Weights of a small self-supervised image encoder: arch densenet.
Rows from block 19 of a small self-supervised image encoder, named by matrix and row number. Rows with one number belong to one channel. Each number is 128 + 24 x the weight over its row's rms, rounded and kept within 0 to 255. All counts start at 0. Numbers have three digits each. After the name is the row's rms in percent of the matrix's.
Before each channel's rows are labels from the 100 images, of 14848, where the channel reaches its highest value: "responds to" is what is common among them; "colour at peak" is the nearest of a few named colours to the mean colour under the peak. Only what is clearly more common there than usual is listed. The data: photos of arthropod specimens (BIOSCAN-5M).
# conv1: bottleneck pointwise conv (model.blocks.20.conv1.weight, 64x240x1x1), inputs 0-79
# conv2: growth 3x3 conv (model.blocks.20.conv2.weight, 16x64x3x3, transposed, each kernel summed), outputs 0-15

responds to: order Coleoptera
colour at peak: black
conv1.63 097:144116139112167126102118105135152148160055146084153107124120131124136106121127118121094134132140152140138123127100144140135147118143130152088096156121149138160139093130121140138098119139151121128108126133125068140135121105119122144134154159
conv2.63 099:107102101149131147121166128134131191099120115118

responds to: order Hymenoptera
colour at peak: grey
conv1.34 095:143166094128130156154142113149187130140126150160137108127108123084126162166136159102116145103109118114119132114154115130128165143104122161125127146141143161106128108143141114135074091156143126121117108123108081132109147164126153142145097119
conv2.34 107:179105100148133119146132101152170162121121138127

responds to: order Hymenoptera
colour at peak: grey
conv1.11 100:137112130118133123111161112141127133156123147124115142127116123161114165152130105162163122110107154130136123111162157148131126141152101120140158125157100149119118127134135080148105133121154153156123092153125139087103140134146149140104130120
conv2.11 093:191122115161147125133121127111169134130126106159

responds to: order Diptera
colour at peak: grey
conv1.16 099:139140108102115119124092107142137155127149112089107153124111127137098121138135139128113105138153112120103124139118152134165142131152138130101148119125123104149125136141120117123163133142100149145092113130125119098103110167118130139139079081
conv2.16 122:142134178114121162130137144138102092080112138129

responds to: order Coleoptera
colour at peak: black
conv1.42 099:124107122116138111143131192085130091130130141140156122135126126110142099096134131077131137177107170148138121105133106132121147096120119096122123131107121161101144120146133127169153099131104146098134164118125110144158117144125093145145157139
conv2.42 133:114109132131142106129196179145114122129128144122

responds to: order Coleoptera
colour at peak: black
conv1.53 104:127134116136133110144153123135147109134119147107141097144146134146128094147131098108124091109137099111126110104154121133097110133134143115116116144140165126127111130133126122143093126092114123138164127133118124118167136117145113121144152161
conv2.53 105:091141094095109144137146121110114112167093156125

responds to: order Hymenoptera
colour at peak: grey
conv1.10 100:146121104129117115140098145139157094133146102087094093150158135156128162112109118124123125096127111120106125157137142123124099113116123117113137119129099124166116134148128149134136102133117112141148092130138137112125147119133149151126150122
conv2.10 093:110142107124154080127169103135138136106140087149

responds to: order Coleoptera
colour at peak: grey
conv1.57 101:136157092115139133085135098119129124142138130137143141122112127131123150127095098118148117122135133123127113131129097089140120155106103123153142119137146128126150137101141137107092104132140127115104135130136135138132093095108148132088103125
conv2.57 133:114132134119076132165115132117112154140112128072

responds to: order Hymenoptera
colour at peak: grey
conv1.22 099:141144154145113107166149131128107047110163138122123105128135138150140111103104134123116136107136132138112166117143135158098108121102124151131137128127144130127133106149148132125159145122116107118173109090078192126116139130130090097112129142
conv2.22 098:121134165125122090148146143081127107150144119170

responds to: order Coleoptera
colour at peak: black
conv1.43 095:118157163130153145123130137090134131169074134131146159111109139125145084086133137105133119146113127129161126115069084128150143153144107164135123137134133057136136109113108118130159115152148112110109158108149154156147112128143076093119127129
conv2.43 147:091140132132111097135155113189143141110139114101

responds to: order Coleoptera
colour at peak: grey
conv1.45 094:131116131158141112136116121129113129177129121126143146124142119125113127154105107129141110104143139154117146116128104150111097144102150165118145095140115136110136150121130092145134124110127128152116144112129093158097138182099112113128138098
conv2.45 067:118107140171172159144176126139134116106136119110

responds to: order Hymenoptera
colour at peak: grey
conv1.51 102:183145143086108106103107138162114162115120117115135121110122121151131155110113121119143151151124080114138122147113125135114140123146112126170093152127099105104117088110098157120118144128134133124110129132154163119172111089109110111155098161
conv2.51 095:148153138098085084131094138146103137107129153127

responds to: order Hymenoptera
colour at peak: grey
conv1.33 106:121096140132096135140102096177127113096165108092110111140172129109131118138127129141120151070139114163107174108180138100142102126099161154141156132142124139128112139148148111145145095111089139165109096134071147132096134112110124124158160106
conv2.33 138:158147110146114134155123116068150129110128150164