From a checkpoint of a small self-supervised image encoder: norm batchnorm.
Rows from block 25 of a small self-supervised image encoder, named by matrix and row number. Each number is 500 + 50 x the weight over its row's rms, rounded and kept within 0 to 999. All counts start at 0. Numbers have three digits each.
After each channel's rows are labels from the 100 images, of 14848, where the channel reaches its highest value: "top examples" is what is common among them; "peak at" is the part of the image that holds the peak. Only what is clearly more common there than usual is listed. The data: photos of arthropod specimens (BIOSCAN-5M). In brackets: how many of the 100.
# conv1: bottleneck pointwise conv (model.blocks.27.conv1.weight, 64x208x1x1), inputs 156-207

conv1.2:512564528450568472549570563438455477491410554489446516499553444468390564540514505489549559469552404486566516434510435521441622445430449382467546616612513450
top examples: order Coleoptera (52)
peak at: top centre (80)

conv1.41:523513478543457563558447408498530472547553447555489549543602502617600576495476393539473488537509389485458454474460392439474507539410546618463417436467437555
top examples: order Coleoptera (48)
peak at: centre (100)

conv1.33:546480505550507527421509454522549538510528497539469569573472395572555586472421521473378611513472425519482471512499585512520564520443508585519486516534527616
top examples: order Coleoptera (51)
peak at: centre (100)

conv1.22:582465460516499510454467506511469473548565460423496537567557428550570561455414438493516480517576393460494418535439460474571550524443481509509438506449512449
top examples: order Coleoptera (63)
peak at: centre (99)

conv1.19:460525454502570491459431407513526470472472490475518473451504633455518402449573465482616487493507460489457540542488422459437545463467417410556532470609484513
top examples: order Hymenoptera (41)
peak at: bottom centre (64)

conv1.49:453660544473509560545561477577432478522450517479535517456515587435494497503520548532487463576440689504504534508545489477380615496534498628461532517484538389
top examples: order Coleoptera (44)
peak at: top centre (93)

conv1.0:537424580457584425472510465483454405539510535564525519400492554546503637517568496492441504549478559506491481501545376522498470519511547597459439338542426573
top examples: order Hymenoptera (46)
peak at: centre (100)

conv1.58:494508514578565441478551485589543476527402514490487532495515439536549590489491507474458517580450436469440471476488427513549536600432478562611492553554504467
top examples: order Coleoptera (63)
peak at: centre (100)

conv1.62:604430449509448475502496361470482469496528515521514522499573468527407548510451469605481553513520438520464476501437438444471579542456588616466463454487498427
top examples: order Coleoptera (39)
peak at: centre (98)

conv1.53:508405530481445414570544537441515464505584531539463617422434429550477392398529463547476480517477444511411482533478501507466452415510551515387561520458464419
top examples: order Coleoptera (36)
peak at: top left (36); bottom left (27)

conv1.57:500374509503510428497475465456452498512543533516429585480403396594442572459544569467508490532538407550468434549409450447507493510511516535535435577490527473
top examples: order Hymenoptera (55)
peak at: centre (97)

conv1.11:511520468563396568503487427506600522492594519559484563530525423602500521514438412503543569452614371500526496481405532482502549545528611404554459446527474492
top examples: order Coleoptera (44); order Lepidoptera (27)
peak at: centre (99)

conv1.3:543577509506588476415435427447441543539415501528529469535524550437517664512392470489482528528545511504555458502543439433514556592457510536445522540547504589
top examples: order Hymenoptera (47)
peak at: centre (86)

conv1.51:460487471445419553564519557407403512421547491398448544430418516530503495457594511458577540474504589553505449524515558497499506496544479491542508586584571446
top examples: order Coleoptera (45)
peak at: middle right (56); middle left (29)

conv1.25:494439467575506578420552566455482446551523510492466610459389541594487481513616470512545457495524434501521453516574441484522478540475568540599495421427542493
top examples: order Coleoptera (60)
peak at: centre (100)

conv1.18:471594458447518489397553489481518477541557432432394535482665448551498482477457498515436498475437361501523471462531456451588549549414525513431514429495501442
top examples: order Coleoptera (40)
peak at: centre (70); top centre (30)

conv1.34:606516440434525507436398554507524408499531466525467578530511424468558603499415383499507629448589352482553444478460504538454571530410409500503473509582542558
top examples: order Coleoptera (49)
peak at: centre (100)