config.yaml
model: "self-supervised image encoder"
horizontal_flip: true
activation: "gelu"
depths: [10, 10, 10]
kernel_size: 3
stem: "single"
growth_rate: 16
projector_hidden: 1024
projector_hidden_layers: 1
temperature: 0.3
adamw_lr_other_params: 0.0015
steps: 9600
lr_schedule: "linear"
warmup_steps: 480
Rows from block 19 of a small self-supervised image encoder, named by matrix and row number. Each number is 128 + 24 x the weight over its row's rms, rounded and kept within 0 to 255. All counts start at 0. Numbers have three digits each.
After each channel's rows are labels from the 100 images, of 14848, where the channel reaches its highest value: "strongest on" is what is common among them. Only what is clearly more common there than usual is listed. The data: photos of arthropod specimens (BIOSCAN-5M).
# conv1: bottleneck pointwise conv (model.blocks.20.conv1.weight, 64x240x1x1), inputs 160-239

conv1.16:087117123112116100112169098141171119110151101127123089200097134123083124136176127183115073141099174106154153089155134104129073143120115119100076107165180155138197142124166068129109119113118099142098098117120158166130155155132132143106098131
strongest on: order Diptera

conv1.43:144115104127159122111107166100167154138134133124122156170121113102146143119183150089125130090088090091124158143141106154103114105146097115082123117187171133117116110130138115168125094152162107134109164128111122099104100089147158131165156088
strongest on: order Coleoptera

conv1.45:136130118144144213141155079122056091114155100107140077103142141082153110088166130125131130162147120176167162112147104090114131118102101156088179139126090137093110118125128124121118174115125142132044126172079096086150096168178116159155114154
strongest on: order Coleoptera

conv1.10:176152139098135129111138118079115088171101130124101118103090095182141088127099106114172163185096128096084100125123083118151125158104128087094151129129134103131174118177129088169151200121123147138114121128112130132147101152109147147124105108
strongest on: order Hymenoptera

conv1.48:106121146126127161152114128079149103179150158118054122131117146120117124154142086123143124134110131112092173105132128097154147037129160156129179143126134105124113138100152150118137197124140116109133110123128165130153131163124054102184125168
strongest on: order Coleoptera

conv1.22:177119125087112100121139173113145102122134124112123123089152170119116111166118173125152115156110128140139198171141127137118156165079135086092122110138147159137128102087115094108137149096094156190127100148147110148168077120121103066145137157
strongest on: order Hymenoptera

conv1.53:142101129127132180093123135118111144143122136113143103158123151138123164052136152191136110141137125156163201118130114175070158149119055152124136172114143122142157169134128129095083114133110149160144097119128098178168069190135139040164119162
strongest on: order Coleoptera

conv1.51:150154140128122109143123114189076100113147152076123154074155098092138091129181108157134076152162129094110175152099124136140168097117071094141140129184083136121139134119152113158131134154128090151085079110127110083134122087161155117111136126
strongest on: order Hymenoptera

conv1.39:126088144138056141162141156130142135155139109144102120118137097184150142096094125101131150128094121123112116143180154147204141114119126142021111144127121140157149068093139127148175171138142073179104144154182145149134101133131042171143088211
strongest on: order Hymenoptera

conv1.40:149065166149107131112111138125134113134136139166121126100136130133117125128109135137128097135128128133131138113123179141140097082125178138094108155111138121179102131075138106151075148096111098176139123153172068182071100060046078108123137108
strongest on: order Coleoptera

conv1.42:115155140145118134095153113188103168115167148152179107161117136149117130143172148180116083109185158184137149170150111129102127136126090131161104125155137149140136122106093116092147049112063112160145140121118121137119151114120116156130151124
strongest on: order Coleoptera

conv1.34:143075155085080112137086139144115139112143121183118144118119109175171126155166070129111151092126107104098147127101138050110133130074180130100156098136119132119120158138105131168182163137130128144124112129083068064126158086148102119130096112
strongest on: order Hymenoptera

conv1.33:174143159098115153123118136110093115169153111117157122091135118168127101128170159173176114119125121106126154120154114090087142177092149156095136118136096132124130131108141129119101158101136074138154136109100088131116146114141137153136107105
strongest on: order Hymenoptera

conv1.63:113079076129159094112148164124119143126156125153102140151126135162157165121130132112159110076175217128127124158142135155120161121143111130140120118093164118097102121112180118076132116112124126145103132119149106096093145070144058126120123109
strongest on: order Coleoptera