python train.py --model="self-supervised image encoder" --dataset="photos of arthropod specimens (BIOSCAN-5M)" --train_examples=195000 --image_size=48 --grayscale=true --crop_scale_min=0.4 --horizontal_flip=true --color_jitter=0.4 --method="moco_v3" --arch="densenet" --norm="batchnorm" --activation="gelu" --depths=[10, 10, 10] --kernel_size=3 --stem="single" --growth_rate=16 --projector_hidden=1024 --projector_out=128 --projector_hidden_layers=1 --temperature=0.3 --target_momentum=0.99 --init="trunc_normal_002" --optimizer="muon" --muon_scale="match_rms_adamw" --lr=0.0058 --momentum=0.95 --nesterov=false --orthogonalizer="newton_schulz_5" --adamw_lr_other_params=0.0015 --steps=9600 --batch_size=256 --epochs=12.6 --lr_schedule="linear" --final_lr_fraction=0.01 --warmup_steps=480 --weight_decay=0.03 --adamw_weight_decay_other_params=0
Rows from block 16 of a small self-supervised image encoder, named by matrix and row number. Each number is 500 + 25 x the weight over its row's rms, rounded and kept within 0 to 999. All counts start at 0. Numbers have three digits each.
After each channel's rows are labels from the 100 images, of 14848, where the channel reaches its highest value: "patch colour" is the nearest of a few named colours to the mean colour under the peak; "strongest on" is what is common among them. Only what is clearly more common there than usual is listed. The data: photos of arthropod specimens (BIOSCAN-5M).
# conv1: bottleneck pointwise conv (model.blocks.17.conv1.weight, 64x192x1x1), inputs 96-191

conv1.28:468467510524506482503531492464469462511496505472501555491481469520480527493490448503479464540482493500506499500486504523445458509496507516457490528508488474589534491489604465526533488517492510502517533520524499496497487556480516485536471491502499467472495462512471526479473520495474503492
patch colour: grey
strongest on: order Coleoptera

conv1.23:555510472480540482502457496470507492503450485498497529504522508495526491527487475504466499502526485493532474479524496493483495527564490462480496545547545537489510542541493524511522494507473546507483515498475502478525501489514534536502533524487500559472508531502469437535526525541480481499
patch colour: black
strongest on: order Coleoptera

conv1.60:531468508484546498477489533507469498485511502523522493473499470511504493470500506519515517530459508507498507470518500479471524503462548507486508515474521507487480552457517544499440518506517475519451490489521422513518491413487497451539528539499489536561518467477489481526496492454475582524
patch colour: black
strongest on: order Coleoptera

conv1.39:516536498487468486476491475479525486476456513486501509499505506486490570475486457508483551483489463522477494496545470495486564510518461450509530543486512490569486498516587493501478479516505510497451472535502525484509443525490502478507511509519471450487480468483451507503485501516476446462
patch colour: grey
strongest on: order Coleoptera

conv1.2:453523484480501488479523489516509534511437467487489503493515514533516509512475478489506509516509516511508508482498429520511516484525482493523508464473503487511501532590513489506479515505506475504503522505496515492534548567535525512513503493493472502509507488474439524521405395508489481457
patch colour: grey
strongest on: order Coleoptera

conv1.31:548438505517513475523511486482464487484472501498503484507520471495512446501510461480462470482485471521470523508455551476462467510447476500497517485520488503534509469513514513466501482568525501555512501552530481522503519455506525558488462466482537531538498491494497532533456538491492515453
patch colour: black
strongest on: order Coleoptera

conv1.3:475516530528486499521473512505534530496517515502513532522482524466496491493501517482470520478517512540493496489516508509484541514558457462519548460507511528590471498440582498492466480506487465489434498528529483520457532493546541486514514526437547517463478523548456513419477516483487515500
patch colour: grey
strongest on: order Coleoptera

conv1.57:512478489477460581493535497436506509483460484451489505518534493521515517506503482476462507527496511453473527488495514503511453487496500469498470529472515517493490456551489499521550442494497483486538503491484532489475500522439553531503518458525494549481475464561508528459497504518540547478
patch colour: grey
strongest on: order Coleoptera

conv1.47:504475521470547444484504517529490500461478466478459496512497505492529443491467512535521478526520519528496461488475520563471455517466533537520504530497500500438480474509480515447467478476510515494524482472505490524529510514503495461510545526498431535482525483474508515522484501478458505503
patch colour: black
strongest on: order Coleoptera

conv1.27:546524478485478482495477508497482504579497512504474501486557522459555489458484517522514502508482472502454561507514520456551520494561526455516530514495492535472496462483496521512502509491496537594499470477471502453487503492488511481439528516475495509498510496462524473550499460512444436548
patch colour: black
strongest on: order Coleoptera

conv1.7:435508501490495501497496491542475460496528476479516487509481486514507462485507514517487445530468540469469484483522534526449465545473486500509526499475466470446521548473465460492503512475490498494521526500492434475488537500474547487491459495545497489540517471495479576484478544488480510484
patch colour: grey
strongest on: order Coleoptera