config.yaml
train_examples: 195000
image_size: 48
method: "moco_v3"
optimizer: "muon"
lr: 0.0058
nesterov: false
Rows from block 25 of a small self-supervised image encoder, named by matrix and row number. Each number is 50 + 15 x the weight over its row's rms, rounded and kept within 0 to 99. All counts start at 0.
Before each channel's rows are labels from the 100 images, of 14848, where the channel reaches its highest value: "responds to" is what is common among them; "patch colour" is the nearest of a few named colours to the mean colour under the peak. Only what is clearly more common there than usual is listed. The data: photos of arthropod specimens (BIOSCAN-5M).
# conv1: bottleneck pointwise conv (model.blocks.27.conv1.weight, 64x208x1x1), inputs 104-155

responds to: order Hymenoptera
patch colour: grey
conv1.47:43 59 19 43 15 40 53 39 44 50 45 50 52 50 68 82 70 54 55 51 59 27 40 60 54 56 56 45 48 59 56 44 53 49 49 56 21 56 50 60 51 14 67 53 45 42 58 39 68 37 47 33

responds to: order Hymenoptera
patch colour: grey
conv1.48:35 68 27 61 21 60 34 49 60 45 43 32 39 30 09 41 61 42 51 36 38 59 47 50 50 37 43 50 49 65 36 33 45 60 47 57 38 64 50 59 48 16 50 46 27 52 27 63 44 42 44 44

responds to: order Hymenoptera
patch colour: grey
conv1.38:28 46 36 45 53 60 48 45 31 35 66 58 10 53 51 64 33 48 53 76 61 48 32 45 36 51 53 53 58 46 43 49 51 56 48 54 43 52 46 55 54 29 17 52 19 49 25 68 65 36 64 56

responds to: order Hymenoptera
patch colour: grey
conv1.8:39 33 38 61 57 45 41 52 56 37 45 47 42 55 43 18 29 61 44 41 43 51 64 36 48 54 50 70 58 50 39 33 27 44 37 13 45 55 46 40 17 63 72 91 51 53 62 39 40 45 69 57

responds to: order Coleoptera
patch colour: grey
conv1.26:71 61 28 62 73 39 43 30 71 48 28 52 32 49 37 48 49 50 48 71 58 41 42 29 40 64 36 49 45 42 52 39 54 55 35 27 80 24 59 53 41 59 69 47 32 49 56 58 47 62 53 49

responds to: order Coleoptera
patch colour: grey
conv1.20:28 60 37 57 55 38 42 38 58 59 84 53 58 55 61 88 40 54 42 76 49 50 50 19 31 69 36 72 62 38 39 51 60 50 48 42 41 47 61 43 59 32 62 65 47 51 23 75 33 33 59 64

responds to: order Diptera
patch colour: grey
conv1.37:58 55 46 44 67 51 51 51 64 43 48 56 65 24 39 28 47 36 35 31 46 41 46 55 41 46 41 43 39 59 47 45 41 48 40 79 50 43 68 41 34 50 42 69 53 29 74 56 26 27 81 58

responds to: order Lepidoptera
patch colour: grey
conv1.14:42 41 80 33 75 47 54 66 51 72 40 20 52 55 26 22 46 43 55 36 52 52 36 63 50 56 58 16 58 46 42 51 71 43 32 44 57 43 38 46 49 46 46 27 46 35 58 52 40 49 54 43

responds to: order Diptera
patch colour: grey
conv1.39:36 43 60 39 80 39 50 52 45 50 49 63 39 68 42 65 01 34 50 68 39 65 51 39 39 38 60 46 52 51 46 50 56 36 61 43 55 40 51 52 49 40 28 77 20 76 52 82 63 17 50 56

responds to: order Lepidoptera
patch colour: grey
conv1.1:35 46 64 37 52 54 37 47 54 56 47 64 34 50 14 63 18 80 62 69 62 46 51 18 45 68 29 39 38 53 45 50 61 62 33 17 70 58 79 58 42 77 31 68 51 45 26 58 44 51 59 45

responds to: order Hymenoptera
patch colour: grey
conv1.24:55 40 20 77 64 49 54 60 43 50 34 50 62 47 36 30 42 43 52 31 25 26 47 40 55 49 40 44 28 77 51 37 54 48 35 76 62 24 59 43 51 45 72 35 71 52 57 70 45 46 36 13

responds to: order Lepidoptera
patch colour: grey
conv1.28:47 80 62 28 40 44 60 54 66 34 45 27 79 44 37 40 06 57 49 40 37 66 37 53 41 76 54 34 57 31 63 54 71 44 66 55 18 49 69 38 56 57 41 42 59 30 49 66 61 31 35 64

responds to: order Hymenoptera
patch colour: grey
conv1.44:38 58 15 40 66 61 57 53 66 46 41 46 46 43 48 16 28 54 49 64 63 48 45 57 55 95 50 66 50 53 41 46 23 29 41 48 59 37 57 73 49 55 46 55 57 43 33 16 60 87 71 35

responds to: order Hymenoptera
patch colour: grey
conv1.60:44 58 09 51 49 45 59 48 36 33 71 60 62 23 50 55 53 35 49 42 39 47 41 66 32 47 53 62 66 30 45 34 50 57 43 84 37 37 54 53 36 45 63 63 57 39 55 58 66 56 60 45

responds to: order Hymenoptera
patch colour: grey
conv1.43:54 43 64 61 35 52 41 39 36 35 51 46 51 51 46 42 61 59 42 37 66 63 52 69 36 31 44 58 67 17 41 55 50 49 54 42 55 27 70 25 53 36 34 58 48 37 64 85 42 55 52 28